{"arch": "edsr", "train_examples": 194171, "image_size": 48, "horizontal_flip": true, "translate": 0.12, "stem": "deep", "init": "small_normal", "optimizer": "soap", "beta2": 0.999, "max_steps": 15200, "batch_size": 64, "warmup_steps": 300, "weight_decay": 0.07}
Rows from block 6 of a small image super-resolution model, named by matrix and row number. Rows with one number belong to one channel. Each number is 128 + 24 x the weight over its row's rms, rounded and kept within 0 to 255. All counts start at 0. Numbers have three digits each.
Before each channel's rows are labels from the 100 images, of 14976, where the channel reaches its highest value: "responds to" is what is common among them. Only what is clearly more common there than usual is listed. The data: microscope photos of single blood and bone marrow cells.
# convs0: first 3x3 conv (model.blocks.6.convs.0.weight, 96x96x3x3, each kernel summed), inputs 0-95
# convs1: second 3x3 conv (model.blocks.6.convs.1.weight, 96x96x3x3, transposed, each kernel summed), outputs 0-95

responds to: smear: peripheral blood; cell type: segmented neutrophil
convs0.21:130153156158126096182133132136157141153184104134131126182127135154086117108121104110109132170124147178129108165108140141149111121178141144138141078089108088097120133131126112149142115109094159163106183134139130107132133118115177123106115124124121136105118095127083121118098107149133122132
convs1.21:142121111141139063163111128128131062098165117162127137168135160112175141138139149148140112146148127125128164117128111119101100155099124108146139163203119143087144161127160156148133150116155111111141112079110112138130135086091123157146094124116143127093119108139136152147112117135151132132

responds to: cell type: segmented neutrophil
convs0.54:089107121146137135145138123126105100137075138149127110127115126118115125139122153155160156107086131097136107108099121113122116173144109110100173135076156124118135144117090101169133070145108174157153107106121109161136114094115141123078077141108115114147120121124171152159108112133102100155
convs1.54:131133106135103115102115120152144150145131140108128124111138085202124124110117101114144103145132123136111159162140100124156119129108102170170103107191095123092166160120111097149132119144116143067084128130133133105135127124137178134163142135133155121134134180162088113109140127106136137094

responds to: smear: peripheral blood; cell type: segmented neutrophil
convs0.83:108123153138133122149134155094108129116086166158148129137140113115120178115081123123115149145123104130115114146139115157138152109111122122131067150128127140149212111091141147137130142123159098151155135127115076143110110162134111124110129077164160126128134140144136159122113145096129078182
convs1.83:102128133119088109122150108111137103166138131089121127130108153127154135105151129118137133113180136135118138129143123142178135133101081150110191126113128135136113216135131091129108118127115133072143101138151137157110112120140143130134162174117148127101165132132150157081128085089143116114

responds to: cell type: segmented neutrophil; smear: peripheral blood
convs0.27:195124108106132092146073114102136137134126126137130111136095133115109123143168152126130124138077124152138107179111140133132128151097168123225126119135115083090140159103128111107134118130106139111126157135121109118088150115147147103126094162140134102150148112139129135158158142102114132114
convs1.27:173120093121146118134112129125128107142128128157125093164120206158130107121116123110148123164149116132137109110132102142124099130136077131096134135107140113122124147145122136147140111128168119168114100174151148100115163110151106140100099133112066153106184201121127120131152156123132117134

responds to: cell type: segmented neutrophil
convs0.10:090120160110170096143109123116155103112121154121133109152139157152148108085136123080145142108097100143160132114089157135089135117149123123131125167135089108135151102143088113088165125127132107132109123139116170099099129088110177140111130139147122151095103168160153142144110071115110147108
convs1.10:087121112205107131122132122129136164157140121144156151140162130197131138146178152117111139155118178107133128136164126138130154186159157155119131112071172131143122156122127150170131098127129154121124113138121102143127125126157134144143148153095145128158109097105100145115152136148129148128

responds to: smear: peripheral blood; cell type: segmented neutrophil
convs0.57:126124087136106132135115131085113142164114155152137109128130137118116127175134110152120137071110136115119095142174124119148101201113079134133123107110112135119114130116142080131146182108103151132115099157130076125151076092116166094107133113113129132100146140141133126162161150129112117095
convs1.57:057105146125170148123110094172103115126115103118107119120112105185113131094135142120121154119125112116115116083163095146109140103153142124114120145138102132091136126125110147146134099135110113154121102091100146097094155145120178112132093148103126140123136097116101125093074146114072123146

responds to: smear: peripheral blood
convs0.7:171097131071128115137162131136123140120142110076107132129094084125117147097100078106134135102120170126112102198146083131123098134087131144112095118143121133140110114124132132117169103190143086102138120127113138162134160172129107130141124113134125116127094113143121141107128152159101140127
convs1.7:069143102194101121154118147147120122148099111161131173126156079164121140156136127094145142127156118154117153137127109107130150137106129110200118136139155137135126091109136120132105159141112123142116153123099127117152100083160183099173171131134142130129124134134125120139137125100090144150

responds to: cell type: lymphocyte
convs0.60:130146099141120128089107116136157127125123142146138134107130096135142137060133148141146110143165165137126111126111159166119108132134181136117151126116111108212149125116099133136123130131146092126080135075113123098129110146146133092145113090135136091078140117094173135153090121135112154113
convs1.60:141165110097121096160145145124092120139128111112173120129103184125130099192109131144114150063106123098120165131147123133143151153118112121135135111152127110081114096125140113128147131141092155147155130163133115128125142159106087114093091158084128133143084122180126132128141103141147144154

responds to: cell type: segmented neutrophil; smear: peripheral blood
convs0.11:141136143140170079121109136104112107133211165151125136153182141092143154175158121111110100140107123132117111174169140106155116137147132137123131093113140123135120146134128126139114133188140106132131107105115137079123157090116181117143116111126121144150117161145113116112093126122096097126
convs1.11:135139143130078155099123120110114092132060094113131103114153117141123124134141132140115141119150104132134140144072097126130129091120144100113174098105100139113116098119142107139098137134091114131100145174146137127155129125143034120127140133123111105133159153116185131128151141168148134152

responds to: cell type: segmented neutrophil; smear: peripheral blood
convs0.91:124126121135128161108124135100146148163119128146094100090102086164118195125100121111073144146144158156143152147135135104127150133103156129111152140126133094118094105126181178143159094084161122115115123108173101113109141142130107149107144168126141082149142137136111130132144103127102143155
convs1.91:145106118086119123098128168123074140118136140117126135110120154095112140125096132137153163122109152129132130140089130119114158095152096107071107100143129150180131086129115100111112131152102134121147084074114149161142148125115114078127134105104108139111137174171152124124100171138110118161

responds to: smear: peripheral blood
convs0.86:117113117124102101146124159153147060116107147172140137127145141126148150096137121124118121107107087098152123130138141106095161108110084158119120112128132142133094150119115113114115054161110112109158098153132136098108142140155136098155109107130104174109099088094184109106109150123149122110
convs1.86:132138122108147106126134127122118121175088096081141128113095123073113129132114129105156152110123115163133151176095102127137161132084091107153170083115162122087133087141091134106147130147101133178139115143146155109121110167131122133146115105132081121106134111173115119145144133138162146159

responds to: smear: peripheral blood; cell type: segmented neutrophil
convs0.69:110138164142118130143099146113136109099121131113137140098146139136097128139102089122137167118136118136124115122091087140109139127207121059141126125125115153139112117142111118084106110143111101130121097068163178102139117129154143090099134094138156169100170142136100124153147105113122154122
convs1.69:154137113114111131117153158126106103106133109066124132122084149147137151126138164130129113155147111160119141152090099126180170131071083067134118152114161167137138163162134143108118149158117131088140164120123109150159124114120158090144137081118140108118150144124143136129147154125114159132