config.yaml
arch: "edsr"
model: "image super-resolution model"
dataset: "microscope photos of single blood and bone marrow cells"
train_examples: 194171
image_size: 48
crop_scale_min: 1
horizontal_flip: true
translate: 0.12
task: "super_resolution"
loss: "l1"
scale: 4
norm: "none"
activation: "relu"
depths: [9]
kernel_size: 3
stem: "deep"
widths: [96]
residual_scale: 0.3
init: "small_normal"
residual_init: "scaled_by_depth"
optimizer: "soap"
beta2: 0.999
lr: 0.0034
beta1: 0.9
shampoo_beta: 0.95
eps: 1e-08
precondition_frequency: 20
max_precond_dim: 1024
merge_dims: false
one_sided: false
adamw_lr_other_params: 0.0014
steps: 15200
batch_size: 64
epochs: 5.0
lr_schedule: "cosine"
final_lr_fraction: 0.05
warmup_steps: 300
weight_decay: 0.07
adamw_weight_decay_other_params: 0.05
Rows from block 6 of a small image super-resolution model, named by matrix and row number. Rows with one number belong to one channel. Each number is 50 + 12 x the weight over its row's rms, rounded and kept within 0 to 99. All counts start at 0.
After each channel's rows are labels from the 100 images, of 14976, where the channel reaches its highest value: "colour at peak" is the nearest of a few named colours to the mean colour under the peak. Only what is clearly more common there than usual is listed. The data: microscope photos of single blood and bone marrow cells.
# convs0: first 3x3 conv (model.blocks.6.convs.0.weight, 96x96x3x3, each kernel summed), inputs 0-95
# convs1: second 3x3 conv (model.blocks.6.convs.1.weight, 96x96x3x3, transposed, each kernel summed), outputs 0-95

convs0.40:42 35 32 54 20 49 85 38 47 50 49 56 45 38 39 36 61 55 53 40 43 62 34 40 36 27 39 71 51 52 43 40 36 38 45 55 49 39 42 55 38 54 59 39 60 68 56 37 47 66 34 52 66 54 44 53 50 41 42 58 28 42 37 53 41 54 35 55 57 59 61 61 45 33 70 37 39 65 58 34 42 50 66 38 50 25 57 65 61 36 40 39 60 37 56 70
convs1.40:38 51 50 41 15 57 41 53 65 46 43 55 57 44 49 45 33 53 59 46 36 43 67 66 42 37 58 50 56 60 21 48 67 58 43 48 47 43 41 53 53 48 49 48 52 99 52 56 47 28 23 52 53 41 51 60 40 44 48 60 45 52 50 58 71 52 54 39 44 52 45 47 40 83 51 38 35 55 78 43 55 50 57 80 43 52 47 40 38 36 52 49 58 58 52 54
colour at peak: grey

convs0.41:44 55 46 51 35 63 58 45 39 52 40 52 65 36 50 49 46 41 55 49 53 35 38 34 42 63 62 55 28 41 56 57 27 67 47 57 35 52 71 51 41 60 45 74 71 56 49 47 46 64 92 47 45 46 38 65 41 56 41 55 54 29 57 54 35 45 37 52 53 64 57 44 57 21 34 35 37 30 44 39 56 58 52 74 56 47 63 73 38 55 51 63 55 59 37 45
convs1.41:60 67 56 43 29 48 48 50 68 66 48 55 32 53 50 46 46 49 23 63 35 63 36 70 67 40 42 48 68 60 53 51 50 56 44 53 42 53 75 54 45 49 53 20 49 39 63 36 55 79 41 50 61 58 41 50 29 49 42 73 70 63 38 48 43 63 62 33 47 55 55 65 42 35 57 36 44 48 53 24 50 58 61 37 48 65 44 56 67 57 40 41 67 42 67 55
colour at peak: black; blue

convs0.23:26 50 40 64 37 42 34 42 44 46 60 43 42 45 45 45 48 42 53 47 45 68 43 49 38 54 48 55 43 62 25 45 61 51 52 49 60 76 52 41 43 44 53 45 36 58 46 44 25 42 35 49 57 26 60 39 38 15 59 44 40 54 44 43 22 38 56 53 43 59 52 56 48 63 69 58 93 53 54 51 22 38 57 36 48 42 44 60 55 41 56 33 54 62 44 61
convs1.23:00 50 43 50 36 61 59 48 43 51 52 45 64 39 66 16 49 52 50 42 39 51 46 66 48 50 62 49 50 47 58 47 48 40 50 49 54 67 38 55 58 51 48 61 49 55 42 68 70 52 50 54 48 48 43 51 46 57 30 51 45 52 45 43 25 35 45 49 48 49 46 49 57 61 61 50 51 40 63 56 27 60 42 56 79 54 45 53 43 70 29 69 57 66 53 49
colour at peak: purple

convs0.84:44 47 37 65 56 50 71 69 57 38 68 34 50 52 60 77 54 47 47 52 56 68 42 72 74 46 58 39 66 56 56 50 44 53 62 41 62 48 41 61 50 46 35 54 66 40 40 38 55 57 38 48 43 53 55 53 50 69 54 58 29 60 51 44 55 45 70 30 52 38 59 38 68 23 58 58 46 40 43 54 54 46 58 36 55 31 60 63 45 52 35 74 31 44 52 14
convs1.84:38 55 42 59 55 59 57 38 46 60 60 42 47 44 48 39 67 52 45 39 48 15 38 41 59 55 42 59 50 48 44 38 45 64 58 52 47 88 62 40 42 57 52 54 45 61 59 45 48 34 70 50 70 54 38 58 57 58 38 40 42 37 37 38 63 45 29 77 73 54 62 58 51 64 52 46 55 49 67 42 50 46 56 73 49 78 69 34 54 61 70 26 57 56 56 51
colour at peak: blue

convs0.65:42 51 32 67 42 54 65 45 35 55 47 44 34 46 45 42 66 53 67 48 50 85 55 44 45 68 28 33 57 60 23 63 39 36 45 42 56 54 54 49 42 67 57 58 49 27 49 36 44 65 44 37 49 52 26 72 33 48 53 34 40 52 54 28 38 45 62 79 52 48 57 59 34 47 29 57 42 38 46 33 56 45 51 32 65 48 50 64 42 51 49 49 48 50 65 62
convs1.65:54 55 42 57 63 84 56 45 62 43 47 35 63 56 44 60 61 42 43 60 48 45 35 59 52 25 55 41 51 35 67 47 50 32 51 47 40 75 46 43 38 40 52 95 47 72 51 50 42 28 72 41 48 54 57 48 54 41 64 52 48 42 25 54 74 57 55 43 43 50 46 56 51 52 54 49 51 55 44 84 52 41 56 74 47 64 49 42 45 43 45 39 63 48 40 50
colour at peak: purple; blue

convs0.59:46 44 20 22 46 60 62 43 64 54 45 38 54 59 55 31 80 42 48 48 43 55 28 57 60 38 46 54 50 43 35 58 33 52 61 43 29 36 41 54 44 46 55 52 64 56 43 29 51 51 36 53 44 52 34 59 44 48 46 68 54 38 52 51 33 38 38 49 49 46 62 43 51 20 48 61 82 48 40 58 34 25 63 59 33 49 46 38 45 44 47 54 68 49 73 39
convs1.59:44 51 65 52 35 69 44 54 31 45 58 77 63 61 46 61 45 55 42 50 39 54 70 58 50 49 56 60 33 54 30 51 65 29 50 57 29 33 47 55 53 46 59 39 61 64 60 61 31 53 51 45 77 49 54 42 61 62 36 47 62 34 23 48 33 55 55 56 40 61 36 36 47 39 53 60 50 64 60 60 59 67 40 42 48 52 48 83 49 34 53 51 36 26 29 53
colour at peak: pink

convs0.90:42 51 51 73 70 50 46 62 29 68 59 54 81 42 50 47 59 44 63 46 51 69 75 51 52 49 30 50 47 50 37 62 80 45 32 46 37 38 57 35 42 47 30 59 27 47 57 52 43 42 33 37 45 53 46 46 44 56 71 57 52 56 64 53 57 43 55 43 34 48 40 39 33 41 48 23 57 30 63 75 52 39 46 31 34 41 49 44 43 48 36 40 46 50 56 37
convs1.90:47 54 53 62 55 44 45 59 65 53 62 41 38 55 65 55 49 45 45 53 32 51 00 61 49 53 53 33 49 35 61 47 48 49 48 42 08 59 37 64 36 39 58 54 57 56 21 43 52 43 23 58 64 47 43 52 41 49 62 61 53 56 48 64 45 49 50 29 65 54 57 59 69 71 61 44 41 63 53 51 45 60 61 58 50 55 51 56 58 44 60 62 59 36 51 54
colour at peak: blue

convs0.30:32 31 53 48 37 40 46 57 51 49 43 41 47 66 36 62 30 54 38 56 58 37 65 59 50 23 55 46 51 77 52 54 50 19 67 40 50 85 61 47 47 45 42 54 46 58 68 56 49 47 59 46 52 53 62 36 41 60 65 43 24 47 45 51 64 44 37 64 49 53 36 47 67 60 61 35 40 58 55 62 61 50 26 57 49 51 67 68 45 24 53 64 63 46 49 37
convs1.30:40 46 44 47 59 63 62 63 57 53 76 68 55 75 53 52 44 49 51 65 38 73 61 47 53 46 66 30 64 48 45 55 36 66 38 74 27 24 51 63 49 59 43 35 59 56 44 37 55 61 47 55 29 45 44 46 31 47 41 60 28 56 53 58 47 61 51 28 44 45 61 60 51 50 49 46 57 53 61 57 25 34 65 61 35 64 67 55 58 64 38 60 63 37 63 65
colour at peak: blue

convs0.29:38 67 23 50 37 45 36 53 81 80 46 50 43 42 15 35 44 71 55 67 58 38 50 32 49 47 48 57 44 43 67 61 48 47 56 46 53 61 48 29 40 52 40 41 35 60 54 72 44 47 53 39 56 56 54 42 47 40 53 57 53 48 59 66 56 64 51 51 54 51 46 49 56 57 47 24 69 41 55 58 63 50 48 23 45 60 49 29 59 59 37 66 72 58 52 34
convs1.29:65 42 26 42 77 57 62 50 53 48 57 50 40 48 46 79 55 71 44 56 44 52 48 52 73 54 52 41 58 56 53 39 42 54 49 50 52 44 54 59 45 56 58 62 63 50 60 42 49 52 43 60 44 46 09 49 59 72 57 53 52 74 44 34 45 36 57 37 45 39 45 67 63 55 70 61 33 56 41 28 49 35 58 72 73 42 41 41 49 75 40 42 56 48 66 39
colour at peak: blue

convs0.8:39 27 43 38 54 37 67 46 43 39 41 59 48 57 40 36 65 44 19 49 59 57 37 56 44 54 47 57 53 52 65 35 65 44 26 56 45 44 52 59 43 44 54 81 40 38 59 39 34 54 33 52 52 47 53 54 54 49 36 31 16 43 51 36 33 56 49 29 42 71 61 55 62 29 65 33 59 60 35 31 30 57 39 40 56 54 46 70 54 45 59 45 54 54 52 55
convs1.8:39 61 35 30 59 18 74 47 41 39 48 35 32 36 54 34 46 63 79 60 63 40 67 41 52 33 52 46 40 39 88 65 41 38 52 45 52 55 56 51 62 63 41 36 36 36 44 46 66 56 51 50 59 56 52 32 45 45 48 48 62 49 68 51 61 34 64 53 49 46 42 52 58 42 55 54 40 32 50 21 43 42 54 35 71 33 48 35 50 55 46 48 55 47 47 40
colour at peak: black

convs0.18:49 47 42 72 37 41 49 63 46 45 54 18 46 65 67 19 43 37 41 56 28 35 50 41 63 65 57 77 51 59 77 45 36 44 45 37 37 51 42 66 21 46 46 55 60 54 37 39 42 58 49 60 46 38 44 59 45 38 51 46 48 57 29 51 43 52 53 59 47 40 55 46 42 37 42 39 40 62 42 31 43 48 63 33 27 44 46 73 39 50 58 52 53 35 64 44
convs1.18:64 57 65 44 45 51 41 44 59 52 56 51 39 36 78 10 45 50 67 48 18 53 56 48 44 64 43 55 66 40 51 26 61 56 48 51 38 45 46 55 70 67 35 61 40 63 64 42 53 32 38 50 60 47 75 55 48 47 40 52 64 47 27 53 63 49 57 60 50 48 56 51 52 53 44 32 49 33 46 39 48 52 62 26 12 40 51 57 48 56 44 43 47 45 47 42
colour at peak: pink

convs0.1:55 59 40 58 46 56 44 36 52 57 70 51 52 32 60 34 90 54 63 57 71 67 59 51 54 43 62 27 57 47 28 68 47 40 51 64 35 60 41 41 32 58 56 48 19 60 43 52 52 35 48 42 53 49 63 29 48 53 49 54 63 72 46 42 46 49 59 68 40 49 46 59 27 48 51 43 66 57 69 59 43 45 53 64 31 40 57 44 51 40 24 51 46 41 55 37
convs1.1:57 42 52 42 52 45 43 47 44 39 37 54 63 70 35 71 25 42 57 39 44 27 37 54 34 57 52 78 33 46 34 35 59 55 49 26 25 65 51 57 44 57 39 59 64 55 43 49 41 34 41 51 47 52 27 75 61 59 48 49 48 43 38 62 67 46 44 47 65 56 56 45 59 52 53 45 36 53 42 52 64 44 38 53 56 57 45 47 26 58 86 33 35 47 37 59
colour at peak: pink

convs0.71:73 28 43 36 69 71 50 56 37 52 61 44 56 60 67 50 52 44 31 34 41 65 62 52 62 40 35 32 60 58 47 43 60 34 76 40 19 24 44 67 51 46 47 37 47 51 58 42 43 64 55 50 35 45 68 59 43 46 74 57 27 69 51 49 62 42 43 54 65 60 53 61 57 39 56 43 56 38 46 45 47 35 55 60 52 31 41 49 39 37 48 35 42 49 52 65
convs1.71:35 61 67 65 51 41 41 42 61 73 71 55 35 49 50 54 44 51 62 55 45 33 30 45 40 53 47 53 55 41 68 60 47 67 45 61 68 63 54 55 62 65 53 58 47 29 18 52 39 30 55 60 81 51 47 71 49 53 27 61 51 51 34 56 21 67 48 52 44 44 60 54 41 36 38 74 23 62 55 65 51 55 48 42 51 57 53 52 62 49 54 62 53 45 50 51
colour at peak: blue

convs0.77:33 42 42 47 52 53 39 28 55 49 69 34 50 56 39 52 48 52 53 47 45 64 58 34 42 33 28 35 61 60 35 63 39 60 60 62 57 44 38 48 31 36 48 55 50 72 34 43 33 69 48 53 53 40 54 62 65 52 42 68 47 61 59 63 55 54 27 40 61 43 44 57 56 67 58 65 52 75 78 77 42 62 34 62 61 63 48 43 37 30 39 43 62 61 57 50
convs1.77:34 62 40 30 53 79 49 43 63 52 43 64 49 53 64 62 30 63 26 62 47 23 58 57 46 41 59 49 46 60 64 37 63 20 41 50 36 53 43 47 61 65 39 67 38 40 55 37 68 53 40 33 41 58 42 32 39 42 51 49 45 43 50 59 48 38 71 33 26 57 37 45 51 56 56 57 33 46 48 41 50 52 61 53 28 49 56 58 54 66 59 57 67 29 35 48
colour at peak: blue

convs0.9:51 52 65 37 79 73 64 49 48 70 50 39 52 55 58 51 41 36 40 71 45 40 41 43 69 63 46 40 37 40 50 39 56 53 47 46 32 52 37 43 48 44 53 50 61 47 48 55 46 57 56 52 34 50 40 56 39 40 43 67 46 59 47 52 57 45 48 28 42 54 40 47 58 53 42 57 33 35 60 72 30 55 46 58 71 47 45 62 57 52 00 53 55 55 54 68
convs1.9:00 44 43 51 39 41 61 31 37 31 46 60 57 49 44 34 50 37 40 29 59 59 37 58 55 47 51 52 58 57 48 70 48 46 72 34 57 47 82 44 52 65 40 61 51 49 53 44 58 46 35 56 75 52 61 44 47 45 38 49 61 50 52 48 45 50 47 59 47 54 55 55 42 28 48 42 58 64 52 44 72 56 44 38 49 44 54 38 49 41 87 50 30 53 54 51
colour at peak: black

convs0.74:40 54 51 47 31 09 58 42 38 57 60 60 62 37 56 25 35 41 44 76 28 41 47 36 54 56 46 56 52 54 72 30 49 47 50 43 41 67 49 49 39 50 58 37 42 38 62 52 34 62 38 56 45 58 58 51 52 59 69 50 34 58 49 62 49 47 30 61 55 50 60 57 30 52 70 63 59 43 53 49 68 56 37 44 86 39 45 50 50 58 58 62 37 44 63 53
convs1.74:62 36 56 58 50 61 53 53 39 36 45 68 68 33 39 63 49 60 70 49 77 28 36 42 52 54 38 47 49 59 08 46 40 61 54 42 52 63 59 53 32 45 42 69 75 63 59 50 63 47 53 47 49 43 35 32 44 38 38 50 38 53 44 52 70 64 48 61 59 50 34 41 61 61 35 69 39 47 56 44 51 60 63 58 19 52 49 54 49 50 31 48 41 41 35 44
colour at peak: blue

convs0.19:48 57 53 53 56 46 57 44 48 56 42 57 42 61 46 43 52 60 64 49 51 44 79 70 44 42 48 51 42 48 58 68 15 35 43 45 34 36 53 69 55 81 35 55 50 37 47 26 42 52 41 54 45 37 51 46 53 47 41 32 37 58 54 39 35 25 54 49 61 39 37 67 71 65 73 50 44 47 64 22 51 59 64 56 38 53 31 39 63 40 60 49 50 55 43 33
convs1.19:47 64 69 33 53 34 35 47 47 44 46 56 67 61 42 58 41 57 55 39 36 50 47 68 47 48 54 41 55 43 71 40 59 38 62 40 48 62 19 48 62 52 53 48 23 69 54 62 31 43 38 40 41 57 71 52 52 67 51 61 61 40 34 64 52 56 59 36 05 52 53 45 51 62 28 56 50 37 65 55 53 47 41 23 60 53 55 47 53 30 45 42 51 56 46 50
colour at peak: white

convs0.51:45 53 49 62 58 42 80 54 49 50 49 59 53 38 63 54 55 34 67 47 68 31 51 48 52 50 60 49 42 28 73 34 39 33 51 29 43 63 60 47 65 67 57 28 23 58 50 45 44 65 55 50 45 35 64 55 44 57 55 59 68 56 50 33 64 36 52 55 44 48 60 57 56 32 44 57 49 35 53 42 52 36 27 62 45 45 54 36 57 65 56 43 65 71 12 52
convs1.51:45 55 52 20 40 51 26 47 73 44 35 55 41 47 52 38 36 53 20 61 30 58 60 64 53 48 64 51 57 50 45 47 56 48 40 36 32 29 44 42 72 68 37 57 53 28 45 32 31 51 45 53 62 66 48 44 58 40 47 55 84 59 52 61 19 48 56 58 32 57 50 55 45 47 50 43 38 54 55 38 32 61 61 49 52 56 53 54 41 31 46 65 44 35 52 51
colour at peak: white; pink

convs0.70:55 41 51 65 36 69 45 59 53 39 38 74 45 33 38 45 45 46 42 64 54 67 44 33 54 60 51 58 50 48 27 37 53 58 64 63 34 39 46 50 36 47 61 56 36 53 55 59 68 47 44 38 63 43 61 39 51 20 42 47 35 52 38 72 50 69 16 50 69 54 52 50 45 39 18 63 32 44 56 54 55 48 56 37 51 40 49 61 54 46 53 58 33 22 57 47
convs1.70:66 53 43 33 31 47 29 48 78 55 30 58 49 28 52 24 40 57 44 56 37 47 55 64 60 54 66 53 48 52 45 52 62 47 38 48 48 27 41 49 61 71 53 57 43 26 54 51 47 26 61 63 56 55 33 58 54 44 50 56 62 68 57 56 28 61 58 58 37 44 63 69 55 44 42 13 60 45 50 47 52 69 47 42 55 47 39 53 59 31 39 40 66 45 58 60
colour at peak: pink