A small image super-resolution model, trained from scratch: norm none.
Rows from block 2 of a small image super-resolution model, named by matrix and row number. Rows with one number belong to one channel. Each number is 200 + 40 x the weight over its row's rms, rounded and kept within 0 to 999. All counts start at 0.
After each channel's rows are labels from the 100 images, of 14976, where the channel reaches its highest value: "patch colour" is the nearest of a few named colours to the mean colour under the peak. Only what is clearly more common there than usual is listed. The data: microscope photos of single blood and bone marrow cells.
# convs0: first 3x3 conv (model.blocks.2.convs.0.weight, 96x96x3x3, each kernel summed), inputs 0-95
# convs1: second 3x3 conv (model.blocks.2.convs.1.weight, 96x96x3x3, transposed, each kernel summed), outputs 0-95

convs0.95,226,234,210,287,281,217,221,216,164,160,235,212,231,168,200,156,210,246,194,189,248,175,166,222,238,160,199,203,216,158,225,225,212,173,233,179,251,215,239,206,212,284,202,195,154,161,136,231,213,272,232,250,250,208,189,195,207,139,151,217,208,163,102,247,198,202,293,243,109,165,190,223,170,157,167,175,167,241,153,246,243,209,193,254,205,293,278,183,195,140,227,149,174,234,214,185
convs1.95,276,157,164,156,207,197,128,250,229,256,222,156,171,166,249,206,178,153,175,247,171,289,167,264,218,173,192,203,191,252,261,198,192,200,178,249,178,167,141,220,246,158,186,141,177,237,182,226,234,114,211,140,169,231,190,190,173,156,188,154,191,244,204,147,209,208,111,199,236,218,180,254,192,169,241,142,131,221,244,217,183,146,181,223,184,253,212,175,181,271,204,223,308,231,222,175
patch colour: blue

convs0.41,146,198,198,282,132,216,237,124,214,172,249,201,192,157,181,235,192,283,283,197,241,154,266,185,175,190,160,183,189,178,130,180,191,184,168,233,168,213,190,171,298,200,160,209,248,157,208,200,219,235,301,200,126,224,199,263,190,199,189,189,180,169,211,209,94,244,189,122,155,199,254,226,163,226,184,185,138,186,193,220,208,201,180,269,227,203,177,216,127,173,150,201,184,226,211,249
convs1.41,257,153,165,243,232,183,238,206,162,222,201,234,219,147,210,206,119,206,197,214,214,226,118,212,274,208,176,225,154,228,225,220,149,208,177,177,169,203,240,211,146,177,171,194,237,216,145,251,191,107,195,200,290,181,250,207,155,214,203,211,221,154,270,189,189,239,187,142,226,182,191,174,204,81,193,207,253,200,183,235,244,279,224,279,139,265,217,192,163,254,221,205,225,169,150,130
patch colour: black

convs0.48,163,214,202,188,268,261,180,255,224,153,221,175,294,193,175,50,198,192,213,190,173,190,135,190,119,190,177,208,205,158,222,159,228,170,173,190,175,194,180,212,184,172,186,238,192,144,119,173,240,195,162,218,148,198,243,198,176,173,162,187,195,202,166,223,199,217,218,350,144,215,213,229,245,183,166,136,226,177,241,176,201,143,202,191,161,171,222,239,191,169,252,207,234,144,254,229
convs1.48,215,151,202,245,164,242,250,196,171,177,180,209,137,170,207,253,221,171,166,215,210,276,185,222,223,183,171,195,220,232,215,268,181,235,189,196,227,220,286,170,161,274,197,181,232,178,141,247,148,173,116,143,318,198,249,226,206,193,190,198,252,190,283,165,214,170,174,274,234,190,142,160,201,154,226,245,218,294,233,184,198,179,192,206,258,183,232,195,176,244,176,275,188,235,184,134
patch colour: blue

convs0.49,155,245,203,258,195,189,146,216,166,156,177,216,204,228,197,189,183,185,194,154,124,271,196,215,143,228,225,228,226,158,203,175,189,184,246,148,159,156,213,177,192,190,205,210,254,207,275,163,215,128,225,217,127,192,153,180,64,204,149,248,182,180,218,117,294,280,224,195,205,179,250,279,200,150,177,204,140,210,189,131,195,185,234,149,166,172,133,210,181,211,194,245,194,185,195,196
convs1.49,209,131,195,228,247,199,171,191,269,167,249,301,233,224,219,315,294,216,132,267,237,253,196,217,210,141,222,228,280,175,217,249,188,145,172,204,190,201,194,199,168,170,128,234,254,247,194,224,235,168,228,213,233,201,190,195,247,167,210,159,227,196,266,198,215,172,245,186,164,227,173,230,181,222,205,272,195,231,147,187,283,253,234,169,193,228,208,237,243,241,173,191,227,274,206,204
patch colour: blue

convs0.89,164,186,195,229,177,231,326,208,214,169,272,169,178,237,149,160,172,221,207,188,160,189,146,183,131,178,140,155,222,220,180,128,270,177,202,204,124,157,210,232,189,224,222,281,223,132,175,223,172,180,248,156,241,214,211,182,141,147,123,190,236,269,141,183,161,170,216,221,197,237,205,245,177,189,166,241,170,180,198,198,150,172,245,135,120,125,211,189,200,199,192,179,213,140,236,187
convs1.89,237,187,195,155,122,204,227,159,195,197,146,185,243,204,177,176,198,202,109,123,148,280,195,227,192,223,225,121,176,198,228,213,140,178,147,249,190,239,184,198,227,157,245,251,171,174,203,143,178,211,252,208,168,197,144,296,222,192,192,196,183,226,293,166,108,201,189,182,164,202,176,194,207,189,177,296,244,242,230,199,169,232,173,221,140,226,173,239,224,194,167,198,208,262,303,194
patch colour: blue

convs0.85,206,168,185,224,146,172,132,141,212,230,287,183,189,217,162,230,203,271,141,168,172,260,254,184,284,177,138,199,134,267,146,166,111,154,200,250,207,243,193,188,165,239,188,197,194,214,154,262,311,157,235,262,200,213,213,216,220,129,171,216,198,221,165,206,214,208,151,184,180,187,177,212,228,155,193,156,163,213,204,258,190,175,239,217,198,169,181,134,198,197,241,204,193,131,257,255
convs1.85,218,257,210,188,148,196,183,155,179,255,182,150,138,236,253,168,118,166,164,227,195,240,261,217,152,251,202,179,228,219,206,242,212,234,215,168,181,136,275,236,239,262,224,181,136,223,251,196,171,226,150,162,271,214,156,226,207,206,189,276,255,202,177,232,175,189,190,197,200,243,253,169,183,130,160,189,195,232,306,121,220,233,234,243,197,246,145,186,160,128,165,252,197,213,175,166
patch colour: black

convs0.66,194,185,144,213,210,201,218,153,136,193,94,189,186,168,194,221,159,171,251,173,194,162,234,193,243,220,185,227,212,220,163,157,186,272,164,262,241,152,223,209,195,247,249,331,226,175,194,168,125,158,153,179,237,201,222,176,184,200,220,150,189,164,284,198,272,194,248,241,138,187,224,216,133,184,215,186,124,203,196,227,153,148,203,229,133,225,151,155,204,181,226,155,145,225,259,210
convs1.66,181,188,200,145,117,183,157,205,199,145,193,221,252,249,219,261,210,213,260,166,232,173,156,180,169,209,201,190,133,151,203,230,256,177,239,187,106,201,205,184,171,183,108,151,254,186,286,190,216,210,236,201,220,156,170,110,248,148,281,176,186,181,139,204,242,215,209,200,227,232,192,218,234,148,241,273,170,180,210,238,182,206,258,213,219,255,163,216,172,183,245,273,210,216,134,138
patch colour: blue; black